Weights of a small self-supervised image encoder: 101725 training examples.
Rows from block 5 of a small self-supervised image encoder, named by matrix and row number. Rows with one number within an expert belong to one neuron, the router's apart. Each number is 500 + 40 x the weight over its row's rms, rounded and kept within 0 to 999. All counts start at 0. Numbers have three digits each.
Before each expert's rows are labels from the 100 images, of 14848, where the router gives the expert most weight on average: "strongest on" is what is common among them. Only what is clearly more common there than usual is listed. The data: aerial photos of the United States (SatlasPretrain).
# router: router (model.blocks.5.mlp.router.weight, 8x384, trained with AdamW), inputs 0-47
# up: expert up (model.blocks.5.mlp.up, 8x192x384), inputs 0-47
# down: expert down (model.blocks.5.mlp.down, 8x384x192, transposed), outputs 0-47

# expert 2
strongest on: building
router.2:486454520490388531438548486520504582435439546508476532474452464470495522479469490534535564507501488479518506454462530455487435494547502509464546
up.0:508500456498488477527524495513586358514503481533489450512527492454536495512510533511517531553498501479522496500457462506509524489510518524540495
down.0:493520514498504484562504461389467502492361530440504516515446492478426511414500490521526597530488490505524563456500454492507507497487480511493521
up.1:441483509498519464474491476396471520438510507502508547512413493502496503450509503441478447456488542526506507484495484386491516538511510501506509
down.1:518476477539471556490489475562505473514509513523512493523509521513491496517504500497456516423490467425460514480516526644430510388471432495511495
up.2:462459490486503520553600495428502398500534545534530490519519478540523545528491496505366506520498458495514501495459514462509354492503499503468505
down.2:513518498499504519495492501496477416423476473506492445506468511523510449518591492499482449436510625519501465490485476425531511458485494493460476
up.3:492494512495497483481395481531509601448501434496486470498476504552510497518471472499503479488515549472490446532502510516501534485469489450595471
down.3:520509502516496524502378512505473506497487550492478529490533510524492458512487510520551453482500473471463457510532426543502518484512487511513505
up.4:457473510509512552581515503501502543499514458512429499493395492494486491509500519504504554515456523475580501497502553537519525498511504501453471
down.4:521485497491504524463485507515557510491494503495488512478536507521466438581503498509513518496463507485462512544503536485495449533516447521499509
up.5:518541454492489492492475494494361441449562484546485481495538580494500499361580404484472515521495454492529500538466539462505484502474506515471551
down.5:489511507519502487507531515490461507578570521465482501484535492500564498543470469494457535464507478452478493462505484500486526566516519496511452
up.6:494509511502497488495494498574489568525507494547497491400567503500504498507586497491518498471512509551427487525508477410475486456501523510409504
down.6:488398498542468573489532513518447526473505513512546454490497558493474494506478489514487409527493456407475495474476519501504489504505484535480495
up.7:506499493503431503478489500477517557507499492501498500488454502500495504476493500502496536522502493499488507405489488497500511501500528458500518
down.7:513449499489469505504523509503510500519497524478504505495492491491488491505498498504514481488521561498502494521497533510495455511514502473471429
up.8:490481492500513510479412499554461560561505545516467519511525490462508494553428436496521423513501502526505507522488521504506510451497492516517526
down.8:528488507501524505504413501510480499509512486444506461486513539492483446507506496499506397533511481478491479499506520501495503499486496495494486
up.9:490492536502526762495455552503445508588497649489509498486508489497483502520536472573414434482500496503496504514486576540494468510504503489499515
down.9:487505505501450606468444505503625538499484501519497496447500506487492497633488474476435421477508566474525450493485512499503740510503510505556494
up.10:509462548506519561466526494354529417505500454494519579482457460459519502508514496475495536493500500490475530630544481442498477501505497503445499
down.10:560530503511521407509514513533406489508526473516533512462461511506480554528469549497531478538482478521446556408455425513469491498526494532616473
up.11:490467492498502462503455500488521445529490474497507511485526517508496505495500513503501506485508520522466503625501488475500497506503483554323503
down.11:546511493504503495516678557505505413548486484504508484504530501511491507460503495514499459507532477502516499563510376507509571443487490486496477
up.12:462500483502385489488516494485484567512515466526500514584490503539499508505526533513518783434492522487399496510538475347504394541482499491524496
down.12:492510562481495491466483445485479443448513477493500475461497507506475535538507521504553473465497490425578514417504522507507510559461511508506531
up.13:524474547503711570467487480406396543514547652499508508483548521532525497534576499545552507538501500502508492506523547509523490530555512571508514
down.13:470496498525459470540491550435574557510552473479513509493477501509494495496521496485406413520500485522510526368535492517505490493501425461482462
up.14:473525494515521545476509511612496525505553488514486597564461489552460510495503513498471550427517476504475498458497524519508511529492524469502543
down.14:449497505467474377502491503490414456495521504492498493433522485490512507532506493526514477589498552492572495458488523497498490420506537466490495
up.15:470517507508487498532474494508522447518519405522444521526504504520541495453501541540490487487503504458499507484510465533477509507497495502514524
down.15:507519520500517484469533476473658506515461506499513526484560540516437549524539478532471493553500526453523476489494506492620493475487503485578493
up.16:472460542499487489543536504478499479471514507511510519523509514551536502370482499490468629523497507512536486496514510483493515464490492503502526
down.16:506478500475523466520443495430481602496496476509515563489430494504503514502501501509507502575504483521487535342491599487495490476506506483499505
up.17:526513484504530449502439475460489485508500429493513502494507482536544496259469503485508602504501480436572510409488488547481474521518496475447588
down.17:507481504505487457516547482527596455472506408542465466469520594507467460510499500431494486575497505532523505417504509493491519455496486482450514
up.18:489494492500590487489565504498483496458490538492525493492514552488500491593525502491514422498510504490494468761468478506509499368468498535484488
down.18:522501508524532478542449498571505506524483504497524516477532491484513419629516512454458461483493506497519507530495508511501580445490509481496545
up.19:495543484490487578658436504491495506567449541502497553499526471505504502548518508466450400398519471474505514464470504415490494414507493518508516
down.19:482509479496480506379455529504492579515517502486501535447439522485503500471508508503466469509501501517323512562483526509489511528494503463509491
up.20:517472497491457484468549493496486453481481488471484513498490520540467513473462521526488586551508510457485495527484504527499475527495549471482480
down.20:472507503486502520534514510644541507494525551509503485513504494509528484512506493477488501586525522519632441514493491486502504529433536523539489
up.21:495492485503468493530554504497503518503505497497498491502489498500525500373466505506508512512499480505498503452507492454498513441499500500489504
down.21:488490500507514476524525510500481491501500508490499497443501500502494486476501505498496505505514492500456494501493494500505496503516503509520529
up.22:459491480498531488600478503524524541493512450520510435509490502528530496520515501511506205510490479513446492562515551453510496383497508469516497
down.22:502493510487402507509458473466486566490474569509503515506381484509484527474508496502503476502493538463479470441503506495507502543492512503471567
up.23:507487501501477508569464510489518483499502566486505567494492492536489500486498552510504615521497530496532506447469529496503496577480442494501493
down.23:489494495485520505496520495478461483512468482490496623482474504499463505476499496499497448510507492476482520427481539509518536494516501512509539
up.24:495504506497484491517485493500505512503502497506483505552501494494513501484499512512513507488504502486519520571510487468498523511494466512534490
down.24:472475515497529506533461497480468491509491474498488536515516500496499485465503502493488498499502502496485486499506497502521499483488491511525515
up.25:515483491499504507553492509587481516518484469526504504465501507503490500481515495513477448581501481380484508473499548549489516491514481491542499
down.25:497502484581449497487428501494524532522498476516494478527489503500484485490504457495498448467496515489516485488524521504503500516507497463501514
up.26:495466521500454529661514501506533471506479496488482499504499518524497519448507516486430448432492503538471495450525478475510496614440494448625463
down.26:386495511516497465498485479502477491507628535454507509506487565491485492391494493499499423496507489517537434452509590511494612537497544513457490
up.27:508534517493504415504445495464477461488514560487488568496510499496489490372506505471508546531496536505570480494493482503504607322499494486506518
down.27:458500478555490517502467507490481491493518496599503503516479478500531436599499512439521448482403509492520536531497494489507424474506505589473524
up.28:513455489503528528566492507480447384470500544503505505557536494466476510481481506516403507501519480490478448538513510598480545491499499484465549
down.28:504502508434544514433509485533498528578458542525501473503500500499583517536511513493516474524506452401574494403497514463531508516514475476550484
up.29:414581491498490443486527503505480485491506474511510495446478488486458502454538488497472419475580494502461503539496514544499518540549505506512474
down.29:526511497514484469527495497510585510516496476494471502516510507484501522496511489521499577479481496474499483323593509551533524504495533494555517

# expert 4
strongest on: crop field
router.4:447436550492548558559463521519519455493527565514536558516533474539468511536532463545513444496500549526429597569489536537493519496458461501540430
up.0:485525476502477509477462487492527495511511486498504558480491509488490501567487509491486515482495511432478505409497409495507567488513447453496525
down.0:495452513497512534559528554466525470498469511514502527544505500511465486477495510461517530500521489515474482468452496535522464527464516521447509
up.1:486496488508495383515492498507667466530470530505517466495515533516496517481526570473478393510478473523514472508504478493522502523521531492422531
down.1:403516452492541517487516491410471476501558535498514554455517414507504495447505494534488509500509563522468425534479509525527512544474414530491483
up.2:307529447509501470564445500490518607472480510512496473480558482545516500512483386513510434401532501476504495403505412517423581517496453589482507
down.2:535469522480529477413587480489497451478526538457491515457461436524493472562489516529483529481492576457366505653487512480508465434537499489504538
up.3:486552517486452507505383506487493522464543532510512558559463473506481502522554492501453503512516504504507505497492466508533479552482429458469427
down.3:489489491505502497453527454488518443584476473506461479558479521565505503564483517433522510453424518481416516475497505433496492447543451524505475
up.4:512500551498503508568404516493510507458489620507473488494521485486442500515464494501492507482573530386453529478489469396505492520500524545482510
down.4:481477503477520560522513524525459514496492523501510580504482520540516478509491498494492528471530489584484495524520516513495501489501493493451480
up.5:513496502501500500498522499502510451503497519501512493506507506505505501523505535491496501506498491500410505499498498525501462553503499506484505
down.5:500502505507505500508480502500496502513516492500502477469501501499513493507504495502478507504513469491513456502511516497507504511493500504508499
up.6:482518504502549491553457508465490520504495614552510515454490511551504500399477498517502444570495414505503510449518558509505527502524492492435492
down.6:533497487495523515469468482501469522457489494555505497490494497479531469559523495474534516714513490526521425556477569504489458566507505490504528
up.7:556464511499508521412519500493516512489501519490507505503517537470516501579499497512495408500509518394510512517474472591496516493491523485488483
down.7:469523502501533502415480556506482510514520516464498583473517493494517522481493512503535476405526533511443518489490504389480529527518499469463555
up.8:518523427498604510399473498509508540546497515465504531496512567496498505624555529510470515482499481531489483458501495477500488363506500405458515
down.8:474552488489553520514505502496479515494494507496512488523456494465533490483499496491513344487479508519458498478531526513508513539453492604546504
up.9:502503501497536476496509535481512421524467501496490499503467434520511500497494575483484508491551490492562499467498359480510397482493474523494508
down.9:498496486482540476444453507497532531491494516514501500510454427488505496558503492548509495473778518573512488513493459506526514525495501494456469
up.10:494521508509490475496482485475497568493465491499519495494478475470491501411516556472489515502469480498502541541545506512511530487509499505521487
down.10:488471546506425508560547559619478508503559505518496450507514505477510428560495510473529415491616448444544480450486509510495506523493518467503517
up.11:518492616501489477491458503488508583477485519423485566507476512506481509565527477528531597541499517503447517485519483382496514493489456523487501
down.11:511454505470502525455498476479560499501496473501512493559505523492516532503473557437462441444484569533515508520507549524488509449500449497507510
up.12:637362487495475447568492509465362482470477543475445460485538519483512480485549472510516467430495467475590512503526539473510462479492502521528471
down.12:469540503504566480421488527433496497501524432520484472481482512461440474502546489517527527439418489496467452489493578580506495515516446499527489
up.13:463495498502473509524546504569515550493570592502504494445475514482500502376501533471501562515510500471509498511520507507498496444503546488498515
down.13:432499488503548488472518523535488512492510502502512450503496493501607493435504480496523504507553491479489494654494511403491516483502578460498488
up.14:511502539508491535499539486499490488546483519505464418505474420566501480506472393573498498541499549552502520490512435433536503476513447485460499
down.14:570520519490524460540485512527466492525548555493491527581521499472555475495529518502520529507487504440543477484497376604512486553457489535440470
up.15:479509476500568523412487495500588350524463456502489507458479506491509502458474508537592560557516494497605499525550530444509470630523525498518537
down.15:488491494593425480637513505533414463406499510475503562512517523528497478433488483469455505480505548519536433514483505468479497504505492413489495
up.16:499515501501499520543361501519506491509508538501498500470571493510506507521502509497478449485503499502497500456502530491503521341497476502548495
down.16:467425499483501499446541509505480506490513521494499492435515487507503511557497501533560486506499505506505470499510639588502492598503491515508512
up.17:577521468498496499507458499544540521512505512496506502445545492499481494509518483503559467525491487389449495480492500489495488479496506495472433
down.17:503432495507463488504510467467492573502486501483490540534505498545509530499522501494495505486499495469522537484516462480505586474502504524508508
up.18:491442476497493498509472495491429559489481454450492518498470517519401511497508532537531507512479508479465503372525539461486475536510489544441505
down.18:544509504480532486514450475532497438429449560476512508474462581526533521523474463433429369521485507466474484507485592505534504465487501514509439
up.19:511513529498502488526507501493483557488495563474485427496506492512485502558496473505506397513525516511457487486428516478499511492487495511493546
down.19:497470490489526512458454510475505471539514494463481481497488493491504509458440484521504500534520484510497479455491481525530485512504519490407523
up.20:459610516501387512457518479441512346473504480494490473488484517512498506478494437487468477536508498468476490528532353532460503545539531513431487
down.20:490494501499456484592540500483486561389612470476512524487508523458491511425519476436477572510498508455432457479504447491484554543499507447485492
up.21:484487510492523502515444493435459465511456535498543480476495492508504480558524483484492553499503495431516494498483491462492476464509507437561384
down.21:540487474490473509553497393559501507514449489524510395540479485525501467479505514434539486527429537530511417498501483459502518495513502503517519
up.22:489397450502515482471501503473493514521493458495506502509485556500498514506484458517466507539479500561519491463509467525507466514519518488591471
down.22:491544502519340492549534516545466540506511424495501513485514481488516508525492465496575483453497489478417524530523549557501532534536496484465517
up.23:537543486502459498545470498506495480525494517491526506510506465482512494464502469523522461516492496514544445381553382479488424379501510475693528
down.23:514493571513519502432589491472510508602435485487475516376461531494496534468500472496510427508421449507395490491503547503528508481525492477510502
up.24:603517488498495549514545501478501464493508448515492542516512529488528499458496515497476514532500504485508476482500414491498492500449501605483522
down.24:502520482519517513491428465466500620502495477481502539517448432500495499535505502470529458482519490559567543559494491494484456548522537502423559
up.25:507511509498479514505735506451523490484435473501498551489500499502528501333502504493543575488478506525486485520469493445505481477501505511508529
down.25:509523502534518522597467501480490485550492484496499437520490518522496493463492510500505507485581509500479483433493495500488465445481522498495510
up.26:449509491501489538470577474497543411552525512507492525468484491510495480526493500535536484489464480437440464446595544513508552523489545423473541
down.26:482420467504523483516480518476438588341491511562497516513511500503505470530503504548478510512503528515531484560516542513536483528511506492509455
up.27:507518477502518538587191500485503485474515448450502495491501497508468510495484512506491553498488513443533516505526457535502487451515537487519533
down.27:449488575478481496508642553516519484484511497505485695513496498518448488495501512483552492469554484499483508501492467490490493481486483515488476
up.28:470421461497465511496492506461515530500501533498544496505516505516412495459481495498491499497538529401523465483580463494457505495479530493463579
down.28:477563497523486493467499507449511484526486426486476552501497488514701505459489569511519517453492443521557438501517448535532529534488501507510494
up.29:488535516491499470495304495497515485644491412511493500503555512513428510504457521537513445496499493516508492551500568432499516467492516500522489
down.29:439523505485523531460543478500539515539511563511474494510616520510536486503497508505521405529492527494438521490496504487511516521506510507567525

# expert 0
strongest on: crop field
router.0:484464463474479451603453504505469470503465464503549486493496507519490477518549497468420472489475544501504528498513409545485535526481430384543473
up.0:501488516499491513471535504489502480503490440501490419508487492464453495424517500550539467502466498532485509513484447468517361536505492532496514
down.0:487485495505435489482546513529513482505526496517490560492491522516479501548501501493508512276542476579478514463493530513508477463510512493538496
up.1:417483520498510499502477513480490502524507470486440502446495531495467513527493484482512547497471510522523483507498512419495465517485520455575522
down.1:513499501552450490502478488511485475533524481498589495496456523506602559463492495495468530512405591504522500499406526553501516505490476552466541
up.2:486468537502500524279422498464537482434496506544497498509483500505510508426495497501473520521494505498483483543498513573518522493499481481503515
down.2:455478521503570444485466463503410390488625480517495602453488493491498519465506501484501411508480457497623491460494515519498503516501454497504543
up.3:492510505499494502510501491485502494503498484517495500508474490497528499501502487440494578451484496497536495489520509512515500557503514468538519
down.3:514494510498484503581461485446517467573553495519503575503491482485495457352502499489499563498479504534329503491525536491551511625547488524488515
up.4:516545507506488475541553484500487697506487506550500525516563447578531487515518471494532416500491489567601485486508486476493524480483444424555490
down.4:499478506495519500572413547501503484503535568347487524486501525485481512539484480527524501472506534486478520542512508526524514472549495507527531
up.5:500525496502487458492450500550561507528555453503510500508466538472479498397522508524437487553529476524497516558488499476492401520491478454487436
down.5:441488511514639585402526517517508444499532415499499520502532498496557527493500495501537539477537487536488500410512524503503550446507501492502532
up.6:491474546493497546462490496515474437655501527498499438544536481481475495501504529471489491489541562425499487474503336429494436551501451520521517
down.6:520495504498565511518497480478502450488518451437510524482503486468516488460485450513481519548466409611442523481434601533473517503510515488477487
up.7:518530517502520484537429507503489500507491518446506528424501481518490503434470455505495504429488498585547475463490475511510458459529532496519500
down.7:520463473476400482474426520552622568471446445494506527582487444542340498490508500505511515512533496498477540482526481469494520478499512499480517
up.8:487463549498529508492527498479565466473492480504506475467528495466508471550461490555514497522506516514563462461463596564444448527508484493511491
down.8:526492493503457501536458481515560487512469471505498472509466498450697504503472502499460523481507459517521519535472420418488605473505507467462459
up.9:499533484509555525525510485456427483486469567525476500508523487480442494527432536488468532509506465450516492510519542518526513518499493535418530
down.9:491595515503539485472539488486532460454549445558505531434565543559492515450507506521475476556506490487539525593504502502415475499580452480472517
up.10:502511517499520551504465505549501422510502489498496493502469467542477501565522500510466367494498482503436515452512500564503518450506472526459470
down.10:509487498501495493502501493427529539438494512501496598465493524453577494505498499463495664487483542518493483593498498494494427541488504516516495
up.11:480563393499473486481518497506507535481426558452492520451484503498487508487485543545506543562484489381502494614480475523493480487489501483470510
down.11:506488459519488510511494509498504470529514490518514505468495478499511398515494458475443504541598509533499569507481456494509508503506515524492456
up.12:485457500499498521542529495492491464497491497445488458471485508434514502480490497486479508603500516510485488481464493733483550523468499447480495
down.12:591455513545553495523533490459494540526489507530498492462472456490478499555495505485522516526514526505547504489448476354500466524503468485450522
up.13:458456507499621495461502511513526434464495547478496530530491477522614497514553493520505453526502487501433507474473503525496514510492519523486525
down.13:491516503472509519525489495516459513563504513499494493376421549522345498529491490609518588546470556499564452500506496505487499533501502460433478
up.14:496506527510487546419502498467512499421512682477504522494511495495541507542527497519514531503505480508517520514393565550500502605512480481494514
down.14:507493509496510497389499447496483437501429413506493485518516495501470556525485508471486500573553508505342489428484520453482528469493501675502460
up.15:498598507497508494461469501452516423565502509472536547550441462529516495415514507513481539487454484547478490474501429521532476467460512586527503
down.15:534529441505479470500568530479550454405475481493519464509470425408532519614499547515522493492475539454543516560500544479497537523499470498470508
up.16:565503494505478482474501514483555481542472405521527516510527509506516509420537476479516549412422508476486502523481522532499501415515515495522492
down.16:474494501491537505494505485481464356544486504488491573523470471485449532495490502521438484438507578485488483437496486517526516506499501491510504
up.17:498567653505511483568496497495480534465446480492473323309497484547485487516474512515488529586516513553475517539498543516504483449432491482503589
down.17:520591487518530481419474514409575493597484534497583659557383473504526484508450511496450498496502499480478532531498471534505510520528519540508455
up.18:521545508499497495538480504495491532451510431527505517521513506497469492518500501481492507631494463485532495484493695514503492493497513520518516
down.18:497483507492516504479503496501480489535509635497494536492489508547490501421493509506497503500424528492467477542495521465500498497503500499494487
up.19:497459516500497498556440505492493538526475487484506498487449427513526513604473491502488572510469493486515503496498500511468519478497504478613502
down.19:486482483492549499514427542515474506498517550511496500515477495505491514453500506503522461489495529537471500405521484506489482535510507515539501
up.20:480469496504468541483557500456478441536506536528501550517545488495495481478521487519465527521517469523475511515520453452503362467520554490467523
down.20:522572537480498470446496528534494558451515452456504504497482502635551505488507557485537482424488463499480465517486477521473544498493502491498496
up.21:483497484499621498425543501510492404560487475494486500497498502499483501591565507505503538523503498511565469580510508487505487586496501485305510
down.21:463500501532556479511461506497534398505474474497513489511554505461516492504507515504477399540491496498572502506501508508504515465501492422449498
up.22:490520516505509447491506499525496403496497517478510500499470495535456505454528500531462364540527535543399529456510466471476502551499496517532487
down.22:496486486522470569433511503522490511504440466486512488499490497507524517526494515529515555509504528509505433494497540461521523478502538501456498
up.23:431485435507555482536404499456539350481541519457478488526354494510489506508493494528525544513494508507598498481516454514491489553423485548558501
down.23:497490502529512535497485535481430528479561500465525530527565504468549478415478507498501456484514289481572578540513470489528512490524479510524502
up.24:498547537505378479496478502497529485449506426492494555454534509425563538491425517559424490550527503456533500496529529505483521539503479552516507
down.24:597506495508560521511540525443440551520523494474504526508478505546596472550507489469465517519497472433506517565480436467505475419468487497470480
up.25:500454485504488519573444509494705518491490497469495522451493537489507494516540498493507465537467493509507482539493497454513503547503525529506483
down.25:515512533515452508503442429480497479516502461469499527587496517500473563468530505485509504542532520510484536279457507471478509495505505488528508
up.26:509581490499461513557547501494485475486453465562506523575521462519499507427499501505517494522479497504452515378514450493507462494489462457565508
down.26:492584495493523494439498529499516492497441507541505429515493512513462481561505497510524487527491587496432481603510491493504544495510501490496472
up.27:499516537493463453484320486506443630441508482488434490498500530507517507499475490524468499494482506458509503508536524524511513507488518300489512
down.27:480539448514479487453415531514632382563552489510460642512491471476521473510492532493503460471526527534524516510520470466499509443487498643466545
up.28:570450471497496513467407499519545494565505457465508510498531460477448503483482510497555493504494574505502479523527499479481482489506492439491564
down.28:462537506498554521522503390477452511533494495478498563493498521504526458473503557558439554461547367564524492478499457550465538509551508502508506
up.29:522554479492510441475391516550616517488486500507471534490452497486518549564509468497488592615506487439431503584498492485521502513499471470516511
down.29:486477477543507508521492479489444496497497522483515542477475495513530505493491503496492497536497516530494548455480490439501501453475497491538536

# expert 5
strongest on: building
router.5:493483481569526501446521521521502507508503509485495470502570552547544562493450521487534545506515426495505527567499528560487574509553483537509548
up.0:519421497500532475522507493503459500497507479487505476491617496499458501536473509494488496515510502477425497578504517503510534532524497492578525
down.0:539519501496519509497518499411463513497522502518501509484510475477530483495489502504543524502439425518478513591461423496485475536499496488504500
up.1:522465491500531475512511499524467441375451499475504505497489487493477502477474443503465717524527463425490468521562492509493530485464506520461466
down.1:504528518502504522494444608486479432496503512523461502495494475537466516511515516498488428534490520561574491508498479499508479490496536479511501
up.2:453556502498509455563477498497491513418512458502507428492526485499515498488531511465519496516498495484518511548498505517496495517487433581507527
down.2:545486515492487433627526480530519485509574498502530470590511498520510503487472504479493479518476485506488488510487524518488482518492481515499503
up.3:552490435500491501500502492572515471540520440461511442521487460502465497506468511478496553508512455492562486473517529454520487409440438469541429
down.3:491506522496564449501475512556476495456505554502501533499512545463455480499487489526508498509484560481501548527508463500488599504537524523497465
up.4:428485493501475519511558500498520502462501666487496485533496496537503497454496527478493576527496513472605505518481441503494495549507571513486542
down.4:533504502470445462531545461518541464493469358524486488487512465527517520510482495492441477499495520518554519437478529471525515402496479506504495
up.5:494458493495494503532482532511498521402465488464489526523498488486541512460510511504521502526479510556513499502473545506495499493493512547512541
down.5:503527485500446382509593512518450481563517547518489493501484508502464502497493501487528476474468500464543471424509503484505542511483504474539441
up.6:477457480500476490540500511468587531553569554480473461462481479509445499496492499505532485503519522572502464460664522491516541554547496600455486
down.6:557541523489527529360558502586592496477473508510505505483483493481521473510485482478481518494526502413406498520455509492504474502490522499505474
up.7:494511503502491508506529494476527485533494499503490500519500475464495501485490506503504776544506478482515514474509501515509474667491490598516517
down.7:508503471491492497474496496493499520466502477538559490521501427428471507485502454507537545502489488496512559612508526473503492509513492562471472
up.8:530497519497472514534373507546488400466512540507436473495500507492587496493499527518502499384462462473474487523473453486510468530511507498497507
down.8:523480504500513438472500447505537539465396330492503469578467496510496537458503513495495509620585524513481409581462469449504497478477508508560453
up.9:498524473499499569533511513578530481526475436491525499489607499543477500494567513524521413517499460544463483514531526497449583538508488494434391
down.9:490533496564502498533505502395474455496495529442505468506484502481517437502491497495511532515515494445464488548527506525540499504488489457491558
up.10:508519511508508480511510491510509501506503416503500392505504499483535498463510495491495465553499464495506520480504581432490496633500491450477481
down.10:520504482512490500525501501482502484463500436502499571576486521528536518600498535523508575481528484521712503370485446551503504489513499496502499
up.11:444505525504519464517519498507547492517518505499475461494487510533487523565504507530508464510507493462510495422523536477498537480497493489520500
down.11:511479503544512490605407480502521496507523514486489506494488502513522527615490511505496363551477519507481491484495419580497483471509482486503533
up.12:477409494496476476451526538418500422537481478507509508437492567514497522512518508566489495485481510445502490595505502386484509482574509484550525
down.12:434506506480515471549528512545482498489548485436527499532569460507490511425523532504515514530519473524547511506462447527497546482510475526425502
up.13:500505503500496466520466480485523531482487657488469535491543504504539527454498495497507480378513504499526517562467511466498529552504498481452471
down.13:524504470465505499484504508486445489485520576477498514533527470523463506419487501536486425531500522533498504434515501554480518469484487532523504
up.14:478519492504527502463491499509541519556497487543566434532389498497451502455470503495487473498442486525492510447463517477497496322504480415517467
down.14:467477503541504575484505524549284516475501572391499481524503513471502463516509391508441537479492492454464531468501484495512502502529525517471504
up.15:523557530500517438549468500514503510427493482500503471548552492487465489521495503504453497488559507533463522512499485526492476567491490482504471
down.15:489537512505457510428588513490550512480433531496532454496465488438483503502498484484500524482594491499491491497488461483514494322480528499330509
up.16:501488503502495498603525501492486567479490527527543502500536496529489503441426459524478505501473492648537489465475505440501488563496531473521495
down.16:505522542523526421488479513492485479535526467477488507524451518507490515509477488474468565503485505496575481498558492462506507513511495487503595
up.17:540513511500498415534533535518501501490517470486501470585474504485491507517445472532534447531443503512496472526495471493482508509497470504496509
down.17:558498518489566482571554445476516496504513527483502543575574503513505465558527524527540538477494485436502510465481444450477575500465473486457519
up.18:487500502502498523564580502491582512534501492510504509491522491493516500503493501493510503516497531491413492511487481461489504472510512516501485
down.18:517480493513448512504502503528475437507558413519512449454517497476532489470485489509527511466461482511543495551529505559515502493497504495468490
up.19:502498506507533484605497504464514506444500473507491491504516517469544489474619476505504490474467482504521464489506494495502560449485539508429495
down.19:501519497464565482512513534530550514514579519556477497456497503494536592574502530516475496481512562553516529470491610514486495537501504513527493
up.20:491533502500482528590485495468429515500487418541490497490482484450517493505546435540460512446467493490686502457521512513504489505495532458500446
down.20:511476515511506446477615513482520481472576542481519528498479534488507511496469523484467419514571488523479477509486518451492511541484488512528519
up.21:494473442488521494504483491490451496472497507508469504483437484514500502511462493508577541489493521486509496463557491461504498470510513494578493
down.21:515524483522472484482537507512523524497486513487488477582513508498501512469501486523482457517469478571502505517508463514495501499506494516481489
up.22:465529493487496466499516494483563443486428590537563550595523507520436493506418533499549544458499521486496507512433585487498429407494559509462502
down.22:512506485510515499486474488511497542547502374509498508324518487478523506443517512476506494488478533575499496530510466458513563513489532508472518
up.23:492499496501505504550494503524499585461502570522497484497497495482517500504611484498515548490499500530503544639501484471497421523495511495469495
down.23:502483500483485482530496493511495497495507557500504517515481505493492525476502509521514495451461573510506485630498479481495515518504501495518490
up.24:507486518501621526470460496485495461510535472494481519504432497503537496541534494520421519481495484517497492504484403491490474542495491471545501
down.24:605478485508553476421504510520503483490473512509517477517585504481545500474495501478503492516557547494490510638477520510499504302515498613480515
up.25:507510474498493501462500501479448455477514500557512513462537497511446508505497508521496444463507525539442503473469521507496479532483497503548488
down.25:527538508477497512537496478515481531505474391542502522512476483513505528657501492514553487488389501494393475498515519462484520569505497484516497
up.26:504508486495470490574505501493486498514537468499499486505660478498503500507474503485541543501513499519480505658507465540496512506495514539489483
down.26:475533501496427496473501495511482487509495543496501481533481414498539495471500500487511412459504496481484508599508499477498500495497497526521508
up.27:533490529511547576596531501509489494448508476505521483506524505485461503504487451501381482525461481471365518743513514503495491552505417522485458
down.27:438471509450486499460476495468445471501517565453520511475493494461548469480469496492479481507510517500526488432492476496429612431493486477594517
up.28:491516478500463491552512502479506510484497521492502498500506501499522488346524505491509571485490445452521502447501537514500520505507571498486515
down.28:496464514504480497428529511551527516518498477487497519494491493496495497565504504499495481567522533512485503485510502516523488486499495496465468
up.29:501486446498500527504525504512492522494503528499502445504480477500500497496492500493529484473506510512479503386505499461503493533505529497485509
down.29:492501499495526394542493479490476562489476495509475510524431509498331525520499498503510499521495491491483519348498498494502559484501491488493510